Rows from block 9 of a small self-supervised audio encoder (BEST-RQ), named by matrix and row number. Rows with one number within an expert belong to one neuron, the router's apart. Each number is 128 + 24 x the weight over its row's rms, rounded and kept within 0 to 255. All counts start at 0. Numbers have three digits each.
Before each expert's rows are labels from the 100 clips, of 14848, where the router gives the expert most weight on average: "responds to" is what is common among them; "loudest band" is the band of the loudest frequency at the time of the peak. Only what is clearly more common there than usual is listed. The data: read English sentences (LibriTTS-R). In brackets: how many of the 100.
# router: router (model.blocks.9.mlp.router.weight, 16x192), inputs 96-191
# up: expert up (model.blocks.9.mlp.up, 16x192x192), inputs 96-191
# down: expert down (model.blocks.9.mlp.down, 16x192x192, transposed), outputs 96-191

# expert 15
responds to: voice: male (94)
loudest band: 500 to 1000 Hz (66)
router.15:143183110120137088138149153154116164150122114091134138109151144115120153091132109158135139099135137127155110182132119166144090160179159096138121168103107149114176091146131088106090133122116130135116160147130100142142131163112111143128125113132120148129124127119115097145147161094089133160
up.0:158123108153123156164112138171118120152123137165117085134136150176157114111117120120132149079104140128124173101132131152191113135087124133097154153126120122094133163147124122160116130114154095174142124130155111167070113065115112115139146112114138140194130111153136118146163091141117134121
down.0:099126079164134150110145111193117171174116113143108132134096129114137096134111138119119086130104168113089093144144156121117126098110139074151105116146102121088117103129132120140115124107117127128154073163117133157091111085108161125188117163111090145151135139191090126132152132156124113157
up.1:086130139110110143145147137131123094103093169145107111114116182132131105156144120117100121103130133140144137082151166106171110157104186103138117120127127109152125120123164121116152155115116144108108169141145128142139110148126131124107148141116119123144122145122163120174102127129129124100
down.1:123122114165129172114137181065170131141133128110094163104122135157070133148114120150121109161135172155160079115160132089147110108169127136142136136147131131177137090071114163100087163126136115131075137146127174134100153131106112141103139083117120185130122142115118110166128159128108139169
up.2:151145109112161125082125119125127108108139125139109154134130181096152136141158153086140146121158115201141116167108117138045121131118117096129095098120169075105129122094123154140143085167125138087146102122136143109139140134145141106109127112098100059107125127140126125095136114152123128129
down.2:140129124084106125115129170141142109119132143120114133052143135130118142142119123133162112071140089115176107127102096125134127097141131145142122149182133086091142188121163182132148159119153143107125122101162144119140121175114103098113070181112151109124121144178124116111125146112182106126
up.3:080125126160108141115142135146138116125071172185098155118122107127156157089121151129077137099123130158083156147104138128124161148135104129098174082108179102132116082100148103097135111138128143136139123118124150116151149166132150137106165121126105115128136155150157104128113117126093143107
down.3:161113106090153124106102100137135125114117171158131127113192130132168157104091141110132156100090115138139185134129139161150149070106124126170081146131154110109161145114124156095181120116141077099120115155154112095133137153161129106104116107132133138149139123134143124142160159117115161127
up.4:086147124098119120126125084130158169113163135137123163089135073100132133106171122110075200124109134113126125102103115211116135131145137143107100171104119121123088158125124130142179122136156134123123147105116110137133140168147144121082128101091127137127144137137183089127156105121148123102
down.4:109108128146110101112159142122107090121099143132146094132117138130133156154133159141137136109106088132104155123158131129098134095131104136173162109095148113131137128113143103134148113123084115158130111109119125119121111145144114152164141119168142116096142142093111172119120145080164108108
up.5:110151150120115129098147132136109091065122084128129145161102161069177119126120146121122121133105139133112155108125119143140111154132179125090157112150111109109143131110113139145145119120113144153190137154121170167096051158128131091094112109088135122138123145174153171115107114121147105107
down.5:163156139102099141132110121108151144155118083118125152121110125128072110114138157139125097182133159114077084161127162115123118101142108129140103065160154175151136098109111128137104105139136143119138130145132150099094103126098134139142105077162114123141157136091107130143144159129085135158
up.6:141096130152119136146121100139178138108107111157099107070136140124131076129114149077146133110142133125142110127152114102132126171112116115097126128111183126122129128127128116145158105177166133108126127091159094120145137113137156145105139120119165122128108114127138185169137117128109142145
down.6:139122109146140129132139159123154135099072153151111135112137176152144130114105122109100128081133104149128196127120124118122094163096156076077111135117124118153107127172124141103183111163139105082111155140154068107153152107153120126078162155159133092172107126116154084113134127137143144103
up.7:124128157111152127121093116113153123156150093124127153159152123091149130088171128128153107143107140090176107186113159132131130148166155073129123139104161125161139061144115136139157094164143125105114116149124076132164119149147170135103167115185091131117160113123146112152123107144122132114
down.7:109151101133117111113139156111139083090135137116159142081157140111145135108150101132140124123154114116111136123098127101125117131133088147101110109168122113150154180139188153101123163087147159128126139107119139096176125126145092124057095163091116150137148129118122110081116164128130117106
up.8:133138164134128129155129116152152116151107131157165122068140124157107119113127099143127140097180163126113150140145098107174117120160153187129080149091158155146134151116124128099153140131119071140103074154125109125058146110118084128105114156156115125120134099128176125112094132131141101129
down.8:086144121176106111139117098113151128143114124131095134114133120155107129148137111158126123101148128057101129162135107129141141110113128152073129123098064165124111124143147124148132169098129122155110107116085148141110152131114123153106147129118120114136137139101102129113112119110105104146
up.9:101160135079101143127129124107133148069157120138118126125121146087111155141100194150115103165153176127131154089160131134156168156160106132142109135152144142140118089172086114118149150123112113137144139133154091150140086163127135116092119139143124127130142188134128156155054124109129136112
down.9:153121144089178141111110100082108082146119118101111093121125090089124115094123134114140148183138145178090140116145163120120142064124119147114123095090176116106131113101106142144131125124104131082163099169134122110134105158109135122166085118152126122128145095123120131135136117146096139104
up.10:128084121116145130089124146129137150117133189142085101093165149120162125134095147100139145089130126126168138105137118132145137138079121171106136102111161123131124135138116169132153123158155104141109153139113216081128184085149105104105145143099152142139101108196138126145097090133109169130
down.10:146125166139118149077100102098167133114109148147132132086130111147130112095137157071154100100164134173088116193141109104119125122080137111098119124102173122111106143107119139120162144159145131102109118170145116071090165136142164104107082138143118146136119084139140118109142130175123088099
up.11:123146128108117162164112152140124146100149101180127144174113091129106108100106146144103132188088133139104149118105163125105166118174125129130132100120167143147126086155142135155170114141124144131161152111142081158134073137125176134138125129122137103134148156119135110130107122130112107149
down.11:142104179098118140163125108124115103114108110129162095124117125089153094116117134125118135159143131148094156132147125122151119154139091120123123098119114107169099096163065143109143127150098105106132128157144131130139136102143125138158120178192153106116145140120152127137079114135119132068

# expert 9
responds to: voice: female (99)
loudest band: 250 to 500 Hz (47); 500 to 1000 Hz (29)
router.9:096114084095145085091175177122101125137147178151149145152129131140144132147096126117109174122132121114124122097114169153088098122162135178143146108166140090129136128102131163135143153147080156117121102129125118129125113128125116110124139104071119137100128148127129121114084097128152124150
up.0:120161159095099127152086087179136159088124114093153116133143126105174125119148147108169116116116123148161145155139114129163168174122134096082149128109118148098142154154128062121101144138144117150156155151157160142133132150143118113123145104158114127168154108129137143142153125118098101115
down.0:117137173100097158176133093148172110079095119153107114138115098161124112161131144123099119146089159145100182113158104130122143149116111125113143084124122124159098146136158105120133108166137125092139088106136087131113134132162111138098115089176114100152147144097142142141132098126116118095
up.1:099133125109100122178125118161126110172089121163119166083105082136139127100167122167099108171093155179146134123159098106132115114094133118123109108107121114095143115143167066121156142094130162119144122083121095150132097136149151161117144147141109137153079120120137121099156143106095133131
down.1:102129140154117133140127120124160086094074131187159165092135148150122132114140117123074122131132125074092136122147171133141145081115129131152104154132111121142135128105120146096161161119143086132084144109124194124092130102156158152064135096110147136126166127124133099123159125090136101113
up.2:197152172128113151108095127091136131065105100135112122119099126147118126117155152103140084104140145138128151166138085120178137128112128105128154121102107126134131152126132087151116130116160100135157162104163158133083140095142150150129083159152158096131146092133125128162126139154119115147
down.2:103143172112095101142090089114143132107142117095129124096142076106119126137161119128138096123131118109121111165143058100168104140128127132155141115157103146129145145140136098123134138111141143125105156131121153112171178110130124136151094175144112179136138122097137150113125143136137138139
up.3:125110137135104177138128128151162133144100124147124133151163170126147125122102162099105127146097136129144125153161109120168163124142113136100122124138118131096127102113072107128095143120152075143150109140112109128109156154108122182107124085139100105124146100119142149165112136129140184097
down.3:133125118096101136163126168130076142159165165108097134169164088115141142143084120110105140164135128153166117118130131117142153107152072137111148077115105138142120137143063109120118111129108147113149132096087113132134122127104109151074132130132146140141109127114136168132157148137148143127
up.4:107120140085129152121096116140142142138153122065105085150146125070173146095139144151131136144162127100160122112136153141131164131113101128114127126128166121122140159140088161164108131140161118111110131153111133110118079115114147140119103083106134128099190095106130129162118135145157109110
down.4:137114133115135110131130123147163150133113126136126126119150129158063141132142089141124128104096106095144124146096122186104114124152170156150118148177137134133137173112136142153128126084148110139120154137119171147091145114149103138062130076149127113086136097117146125105115154112145117159
up.5:158101133104130109149122130153129120159139118136148125105122163132113119106164144147130123133126115091156106099139138143134143105157044141153096162113123115131145138133110165129128159163117105134114116088099154114158097121154100122115092098121121101106169138109142059131125102107110162114
down.5:196120127101115101145169186131152147100120126103156136086150153110125123137123109126129126099090115129097143067125085130100129120140164165128119107095108092170162123124138149129146092157135105153120105126193168135108101178119106111161118150129097142135112118088142140117144157101135110142
up.6:091103123078150163140111144155133144154155120155142122103155145086137108109134151103135110158116139139101130121119147106142146121134179140114090136127145118110127073125129127112140135134107142132174099186145107120171078101121173117080110143135109124140130105119121153160139108129171152107
down.6:132136087125147122132098115167136109141142079156115106116138095161116122154108154163145120116092116139131144147102110134082132133120131140105144111145188117121124126124136117178131106140133153130122109124151104152116150101157136088045125124129098130146111106106180135135147124154177142108
up.7:149103154116157134155121118123157124120145101094092100114108152125098103080141098109145101153092128111122135133110114123134131072080145106170080143121108130136107122170150119111088145125146150108061151134123145126128151157124101137107110128154110165168148119119120137139167172140099144111
down.7:131141121120125122117124118119116108162118152113154113137152102112152144093109117121124113155118122141134151156104156102163170116143165131163101125139112130113164093160148116075117170125137154099114138152160122068120150122116128129065098146146133130140135135123120129134108121141140088089
up.8:135156137118127150093100087112163085136120126134140168112090132116115129106135194167136107134156111144133124143125119100121138131113084127139128132139211114095099073132117125117127150177127149082144132134141122071136120137144128128106111106131129084140096114137153101133148140154146109101
down.8:167132107154131104106140132114123127133150111121112085192107117127130172107106147154096198134129142074104124092124179175100126113118150129118113131142147169116108133159098159132136101170098140158129147111125136121166132136135174140106153081083100104116135120138144093155111118121114122152
up.9:146140175156120155117103103127178105082137110115130120116107147116137113130151161138107076123125146147132160118133148092190172161128099146146107137115107141122141118162075104109170172101158134121130082148147094119111125179167144094118106129141137159147137087142112133131098081142114083108
down.9:139116133105130139134115099127133122116132145124119132142132105139156152122127124088135118157137108159138156143164084142092149095080103122119111170048097092153130152113139109103146129113113103110121113130136191101171159128179095129113114137193115132127166115126080112118127105142152104125
up.10:101094141089137133124132116161144147130132141131144156132156124078122105134148132097139134112112109112138145105129124136116110143127111149137105167121154091190122107113079145079176126185113103115101174175143118104065102120160136155093147085148107164120136116168149101136120123116134110110
down.10:079110160124133141124131133117125112172101107146116126099137166150171107125119107131150166109111103148149135183133117146101096110111130101141137118155112128142153148108103154112104112118114152132170168133134093134121115086130126155056107131171173141145146128126123123130152116102117130133
up.11:187175164103164142136120123141135086110125083156145097079098192090149115106182123175139125129127136127158169122136136110125127129127153102122068140103140129140135110152134093131126099164132135134126137141136105119099103180089180149115144093162146148137110150109146123139130139100106121123
down.11:138111103129145107085156177089140086132153168131136131114149196105125134100088128121111160144164118140106120087107161078118136142141169175125086143091124119106162104076163134099139142135148116125119153126175132107128157141114115102101109161091151123099093117120121116128125169138119132105

# expert 11
responds to: voice: male (90)
loudest band: 250 to 500 Hz (42)
router.11:094114141102117114129117083149171154128130118117148129091101187089139157077108134150081128111155132198140125180142114096092129172155160150128144179131125132123146123163118145132111101125093085130097116131126152122141117137143152122139105140141136134150145107101150124155134079139120119095
up.0:120114163056127112106131099145170152161124126120177145106096139129129157098082096145089181124126118153186134166125096160108116152113173145107130178124148110131137126115131156148136147162073086135096088133111130135139100122163121156091140138130115137182148092122165098151134087148141143069
down.0:148149144142107157102096125113129155125176146101153152142106091144129147134102153156083150104111115117140098127103135178131138126123128147145129115142118141132122145117170124149117141129068144139116148124099140115117112148120162167112159163112143145118124135122120163137132136119120119121
up.1:115119156062127109109135097147171153160127129120178149111101137128129160100079093141088189132122120151178138171123097160103113149115175146116130187122149106127132125121132154149134145170072094135091089136106126131137097124155127154093137145133121139176148098124167099160127089146130141069
down.1:150145150139109158104099123114123154120177146103156148151095084148132143139095154151083147109114113120140101126102137172125133124114129138140123107142116138130128142118175127154118143133064143142115144129104138114116112145122165167110159163106141151123126135123114164139133136122117118120
up.2:119111128127157164164173125133159071115104148178141129138090160151150143113092098124096146089149134137100165143122083120163109095149146117123085112125116133170141141130145136127112104136159119122142081132093126126118137155101072112097082120108120132129112134131145127138158110152133154154
down.2:122113145130165108139114133075164130161124113119097136136161147119115178085151097122181117133136138126163129102145172130142155148135108146141124100103086134138165131154095115076069127127123089125126122091133144140132147125101103140078135124128092125097147097149161048075117149119133071125
up.3:112150111125177108131136137146138071081068137117128117084123149141151155111115085101130155115100105149163156086137084131169100092116124132133130124109131135174163152175131141088109106135120120138113119123126120122160151166133106133130107142088138140094117163109120094138126138122114096157
down.3:112151121148169103091158175079146134132133106144158144152122156126096130136126122105120137109123101143168152116103169115113095141151129149196162124107112100129140116126130152098098135107086124118138149148073168130103161138099147146079182150101113153118155107111116114104127150112139118173
up.4:112173192078136151161111112125100058114116096134087112095108159123123119129148159149129120136132131168135173135128121102103162126139103127123124076124107121133120121135153161162136109111142167120109111116131131115145140183140108114116102091106129088081114141128116133126143151134151102157
down.4:124103120136108136135117090126164153133116175097079103129165116147068127096111115131143165144073129109137124184113100149120110111159148148137107162126122170126157156160143106141112107155149058154135124075116139122127166151132100182084112110160089118115131115143158126123091177138177118113
up.5:102102128109059125140141091115139095129115131125137130082151112127115114113103133122124131120113175143057157116165134130132148127161151123114113145137112120121145111126124119089118125136146125167149117100155148100139148169132140094127093085123155123096139151124126151218157113147105160136
down.5:127090127142146134079131111060143130118114168141086121188136109148097131112150184061133103133100150110154158136130132146138128116101155102149138131137154143128122120148133140103135108169127096108144103149115113107093166098132132102118149091116110125137126170140117093085096140155156124097
up.6:096136153091116128083128091143148137178120084118167143114112112128099155160121137154090136119144112152157149158132118130102110166101178171121117157131159077095142116147126123174132096113093105131125094126095135115133131113165153131121117138118146123127127124133131136120125106158158136140
down.6:108132160151085165109116138093133148106170164093110137147097090159119136145101152162092167099118126127132115125125111171131130145130115121132151133141149146120098142150149134129137175159080135105123110128106120112106124123163141146121160168122130157116092147113136148143118102095124143135
up.7:154183106134167103160129119166131092123125104136156140131163176077171184112116102126082146146143105155130137120147111129123132111100119131120135190129111144155184141124092090117135061129113119152100135152096114123103104166111127149122138160085118131151141155114114108147133141091111099156
down.7:126151103123157109083150168096129118133129077115132162130118165116123150159136140111123117123130101139126154129127152128088126105169126134161161143096106094146140131118120126114135183097110133130131123117111124119102149113108117136131166170114082124130152117106108137123100078106160079121
up.8:118129157101141133149163104147120162112154135133109093153100144148120140158148159113113131170117164176134142153159133146082095081147164114150123105089135095135151071126142084136107132131112116125087158177130098163125131095111122112113105107153136120125142152140115150163080111142174130118
down.8:152114160132117132124083082119144135122094119118164100140154104142116103106127120091139099142105191080146121141137155131142161112082129102101123125112098159103086125128165088187165123172123120170145126091124138142124126154119161101136144144134114121114135142131113101130132152143080111102
up.9:114133162068122097107144094141158151158109112111186146120096152129130160111085085143088180131130114142182137165124100141102108143123180151118128181119150103133139117129134167133140144168063102124083094133105125132132100112162126145096142149126127148167151101111164097144126090152128139073
down.9:155140147142110156102107121115129156118177143105153137150098083142141144136103152153091143098112115127148099125097133177124136125113138139142126111142109136129134147119175126146117147132075145146118146138107136118120115146127165166114162174107141156120123133120116165135135129119118108121
up.10:136168142134111123144134149171124118163121097156123132114120155107164156125108146143099138143152155143154130150124096101163128141152120097157112165127110099129132079089101162158138064155116139144087148116124103136123136124138165153077140139118154099128137169159141112148091146120068145123
down.10:142122137116130163106096141094130135130148144102119155115133103166126125138107154143111176106116139121120119153099147190091131100122123098124125107148138127103116158119174154129123175123113127114169133109135145132125108142122126123203149157155093137112139104089133133117138113118124110144
up.11:115120117113118115107137153098173172173118124160114100129093124127108120143144147110124143102093129111116178114127107124152066106113151161128134128093132151118121122138156137157162102127170147087141121104099124075098155170138114129134112128169135148135090116131132135139128165153121142163
down.11:091135122170093145134123141139180137128133129118105122072104149091137139110086099124123170127136129171143095115134096121109092142124134152076127131129157130137114140118121130148140099181145127117159122157148106116145135139134124147096094102104146117115101123153188092097113145115139153153

# expert 8
responds to: voice: male (92)
loudest band: 4000 to 8000 Hz (35)
router.8:152118110130133156159082113120125212137108097124109097096119161098137126121112096119118130127158155136147116124111127086125158102113127109104117124160115104080100140122121162144119115121182139140134145088151138133129116093116176120133118135185132073147104108175127118106159153116148109118
up.0:135148138114135132122136129121149141133134141142137149126153136089137141127127120158136172175105097108110155130133126107120086119167138130112138107111160162164153095151112116110141158168102139130097135171113097159115155086131111179107150101144109131110115141109150117180136117146073151113
down.0:151116104115142129083119135102137132168137123125154126103128091087127120104067128091134150129101144145152110168143136103098123090154095117144145088138130105125139190096126160159103147143114147094148122151161184120105138115090163116144093116137109107114131101130139144110138187148126120109
up.1:127131171156122145129148141108141144093140119140101162134103126124104163146137145133114163151147108158094131129160136125109113128158120149085124135149120139126151154105103144139085128133069108110124143144074150129112140135100110166144097063114089130085124152137106136142122147140114147120
down.1:114135112153145128093124143155150131102128155150109143144120129154127107139153129126103110111166109099081134106147157134107109169089168150115123142087064165131118167132191143110128135100134122107116113112090196122106176153148139119163144153136111119146155131117087149150107099173126133118
up.2:129135200120136122118113132139123128109152119143107100113132162142141136119116106120138133127120144166113133123128133146158107137117145093052139144112167135126122125151130085142139083136153117101129096132166066174135157120107103114118115162146095116180108118127156162132153123120119182130
down.2:108146129154128120132134148099099175137144144165139154109153145144135121121097118138124138150066108107092119133140134118121131146152109122137118188118118140128111131088115131126135087120117077170147147140132130157101129054123142120146171139138126109135117122079159171123128158108151118096
up.3:120088142193118143110116076105165126115120184142097113121122091094152105113129099120132197111120099149153147119182129146105121131115160096087131137116135153187141089149157139108172120142141124140125143170112128124142139094154111165109179151136130147160125119089138108153122063111122122140
down.3:083104114105117130137145147135093149091157113157131081147152111125122132114129159149101154158120175138070144093160131147115140165149131132169140136139143116139128085167120149119128184123133149135115132107129121122157107125125126097110112087104129076085163155154093137156098086113133170117
up.4:107115133134139130139155116119129112154132119165146186141126159143097123134112106128123133167143117130124141133167121157137099123129122100108163138144172143124114134093149109146130067127107130145113118140114081125153077111109071139122162082145108139143153163164161131141157138129091205099
down.4:138134135126140116118103139087102123094124178140114131127155099144102136129113160161148153166109124159126092166127138134110109172126069109102124111122116130165078143097117147150137124116129114121149142115093131165169152074092094117171153087110111125146112155099145092091129107126103159141
up.5:142129159105116155123133121090139152131140142102116072100114103101122132116111171143112159107089146187137110130122127181099136114147143124106154090092133083137142095121095154112101136123147135134107163139148151152121133154168116142118096149119143079145166138117119119173135120168131121149
down.5:080155113098137126140148130167121123123152110103164106134083138140091117143129126138156103150136142141174104081074121168135115166128149116149117113138165110134102098118084108138103135133133169094138136112114116164150064132097088133120169098119119152131125144124132117109138100125145107160
up.6:141107162147102156142124126098124125148163123117106146095112151129188153128106106169111128172162166122111161165142162135118135117136138113097114091157145099132104122108079162125105144183119138098090075121136110161082127120100119080131131083158143109138113160137130130156136076145091145067
down.6:142101112158159129122152094148172120148133115163156138135128144132097076124141135142144125087077117089112108144122118118129107160091086141120137144148135103137152114112156101143151149167113123154134177094086103099141142112142110116148191171151121181102116140197112156145100132138075121116
up.7:131101107113072134112107076117096137141138153159133139097144127113138142119130131133179121130181130159155123116146119097136113156108112113124125108167167151120099106108110153120144098146127144156166091113090116122118127115155128113118162113116122119175105108146136117162151140136139145129
down.7:106112124164162100128158148151117098187116125127125130159086139108114140094139080178143152099116088091155122140127121108134124134112129136090188157113135138139162127144160107124113124091128073098067104138088074163166133119103131150124192121116167179119110116151157121102146087147113131144
up.8:131161121112100128116115152133139091138108123202139157082144148129104124139097114143173129175148143120154165131126103146148129100115122099108081128132194186105117135093112127116147135127123143108135075105133074119118112110153139102120134093169165126104101141104180111135146117074110156088
down.8:121115170139151125141116131160122148140122155103151087113132147095139111123099110144150133103114092119128143122152109113179148117092153086080146162123128133140132108133161124132154152107138078108080114148104102146142153117098166124165166181141143199133117149143139170127124091118115116130
up.9:109141131126142120088119182148126165122160141156118133133130145142166157102127120129148135143143129126101160140129160133109082083117153122102138111102196163154161133166118092130142064135143117111115127167146103103137125099087127161110184156171105168149140117116143112145138108160113154161
down.9:071108113140138105106137144128104167149140119151107088131126084136128120129172091115112161128100152124150141116124145159087098095096172081140154152158152118089158130130140096143113131142117155106129128111154123150128131094169178101096146111130108109139119103184111163093104121117109150140
up.10:147117146096136129134110067113145122137126136122126097104105122149105147114144109149082146113109115139114178121109156132128116142116112139135082128132149072148111147120129120096144140148131113051086091156113098099084147135123143124117101168165134146148113113145157076132132110177091123108
down.10:126160110108159158148111174115121105118088156178095098170156098166126118134118130146108141119090101125113146140160127155132124113118113123112181138127138110138144137142130106145102121110157103135169150096114133084136127114116129132092161098134146137113136142171136153137119104099088160190
up.11:092125117157106109097159163119138130091170156144122136101114128122157184117112136155104138101157102144130131111143141105107100150184131139161149143116115111152156085115113144094111140113124162128088101149088115124148193107103117099111123116111150116131102148090094115152134110143130149129
down.11:131163129164092115128161151109116119107089137114154112106118128117130157131127150154162121126132134135137134165170156097103108118174137071105149143130095107162130086136108120076145123125117148093111131163148112124154161124101112131107146120106109100151162166090142113121122114140112102114

# expert 1
responds to: voice: female (93)
loudest band: 250 to 500 Hz (49); 500 to 1000 Hz (26)
router.1:113145120157111139110126133135166150099138120099122102141130134112144110124176159115142142113144106178099142155129107109114119129142112116107130147117151148146121139163041097125174131153126142133111125124129112153135131093160116122139096119116137131122130125125155125169122082175166119118
up.0:111150153138138103142106127112103110126144153126112168117131127154125118131169114125093135106165130126130078213125152167150124085179132138136088093116142155099100166117137160140171110129162147156107160105132099137140150139119115144141114117188120107135119128129119077148124179136164123150
down.0:096136183098097134083124128115171132106157135113167124099091118108113105127133148099181131120099078133129136135119187120152104152130103101138131105178140122175113056102102137124159107120112144147118203158138115104134133180119105110125149153123140143142154148126126123126107189120075123134
up.1:101104126138072115152138136114143131108152143105113151135166132101103142170127116186112140128114112129109152098119111133109167141159129151107109062129120144134126154175153080095086115144139142144101134110162135133148164137134141148139128087146115077099174186089098122205124170143093136107
down.1:159177186106093130103088101113144113114142146117120136087106123095133125097135133120152122129124083133084133159137144152133135097124089131108153163098140169133101106147157142159170107156131164117158125142105098142103149158126133102145077099118106109152095143077129127127083119133132155111
up.2:107110168116121105116129139107129103099195165090153099162143128124105127151175114116143174109143140103074155097110099138137116119136140123118129164100111120182137131139149127091107084136133112142099142126146142098128108167113093128122106153127078139099169152076160106126112103145151132143
down.2:172132173168111124158126119140118105129153136116124163108105162129092079120154149142171092123143107152088110177168129115140121102123087101118145102118115130139091105160118104131087107136125162151113130130154108133127113126099111137137109146158134133145132147082128103133177148142093123131
up.3:096100140137106135072131098099135137120125153127128074109093099168128124127169162127122123107135112118136120079098107179128095166078137133119145154158174104088097126162156093155137117124150148101166120126110079104141144101164124102105101149132149191128120149157142139133130091123129149150
down.3:117135125139150109120171161109135126147138100132107186151114142140115123135141100116122108104164143124127096126119126149107062103187137104118123162146120164132152160139135156116108119163115094120131100109158151106122131146129140109099096115147100137127138146107099129059105098131140073113
up.4:134123137166138150103082097083155118131138148118117186105122100122109176105109139118110153162068144128149131158145149113132142139105105148115116161073153081154160158081105142113121152126132100088123123165087115090114133121102133171113091090162160154118110110131109122134105109165158141108
down.4:151139133128105158135081119143149160131135119151111083157127104136129186102119139121127179125111168141157150095145154149143185071111096143116151105161116112115132139105151128131102134102147141157138123098150178112117127144180081098099104122106095120146157147154114117109151142088123114136
up.5:149109123092138151174124118165093154109127093156129092121154106115162157162128130132117132173131107144129103133141118160122131126144144081125144134136137122127095138151112159141144099117140132140109140092120115172123086125126107133117125091126112094138154162123137128134127097101163180037
down.5:130155145135153108137117151156102078147145095126127155108126129116117101113142077117105120134115082116156151158120100131115107147166134089129124158106120145119109116155185115144125133136145158113103142089104133131155116143143129168097147137116157153143123152083134142136139152150106133112
up.6:106153145146154137092178118103131116059107124150110148125147116163137105150102176111120090118132132105139132113162121126114131160136180150139103096146125117117119116088107136111182149148147096137120100162142136153103129143165106091101154143078133076149115134106188171159063150135113126108
down.6:131128101149159153142128100148133128131112140158115104132152105111137101113129128146142097107064086115143150153127090133139107167140158138076089100166091147117130101149132174141130126136171117172171112131171135167127125097124124122111135111166118106143122123122151140141096144155158161095
up.7:147139142117076148145103147147124173108103099125123096097096134131143106133134149187133134176112131161136170114134120149153166150111151092088125130143135102177120117131107164120109137171133140111121125133085133188138117119169097164120126153153134142093132132150137121111109134103132150143
down.7:126134101083158124111141118159115150148146131113113128115139113128113121123092094112093145124113093127140144129077137158080120111114173130144109134124187119094158169119146154117150148149096141121105119084129141100125141143172125111139116102126163151079124116167155138109163151157118116124
up.8:142167143134141169096105150103117131118123121154130165127134156134142150124109134087071121141130104144145148111142126117135142114156117123136114122106151128120148153131081163094143191111149077079081103140121147086091138152143117116123107137152147100075117130156138149122110122102176140142
down.8:084100131188127149117140117095148151137106106165122104166096087126138176113095156126080159127118190128135140133164117135122146141103143153107130106122147120118116128109153140099103111113112150103122094128112126104116150120165146135128129111133134121129125142161115114135123138145107103110
up.9:083110155130113111110133097073118126119157115132132117097118135125144172170112132180127150179139109109139093105196152132099099163133098134165128102112124178145099136130134153130133106085113129117112144121092106083166118142118142139140128087119141133126142148116146112149119112109177110119
down.9:124170132149115111147161130144089111140175111098188071131129076132138151174108104132111148121122128084139086102151097145131124123150121147097104110157105123151161103114138154108099154136114125141138136149107108166127118148126083157153151131102116183162140170090119140103104119103118132149
up.10:115132145143150162135136130208101117136073094154169128088132139132151091119088089123128132136096166121125142138138143086118105148142183117138143121131109112155098086114098147123128131163124168106129120150109120148125101108150147147116160126084128130153075129153141163128121129146149088092
down.10:140083071124156146134125133142099108092117141169132092126167111148119119132130137081112084135121172139127154097113112098139158119123167124159083081123104122108123107147161135161079132140136107157160122110099156135130121113090147141117120130139127128112146093139132169126129128142146134093
up.11:142111108112115176186117109126138171107106112129130112117136112174124108153095115114111136112135132113115158099141097105084119090138171156095138125084157131169118147115129097119109127132119137135094175082075139110092141136160122180133123113122149133125135132092174114179142141140115165119
down.11:137119134138193144124127103144123120116137122124127122132153119126131132131140119083148105128102121079148095142132156149091109152110142124107145170121073163138115135127167071137143136170104133098146131129103117126125125095126121078144138129138087131149145114128103096086128104131095071092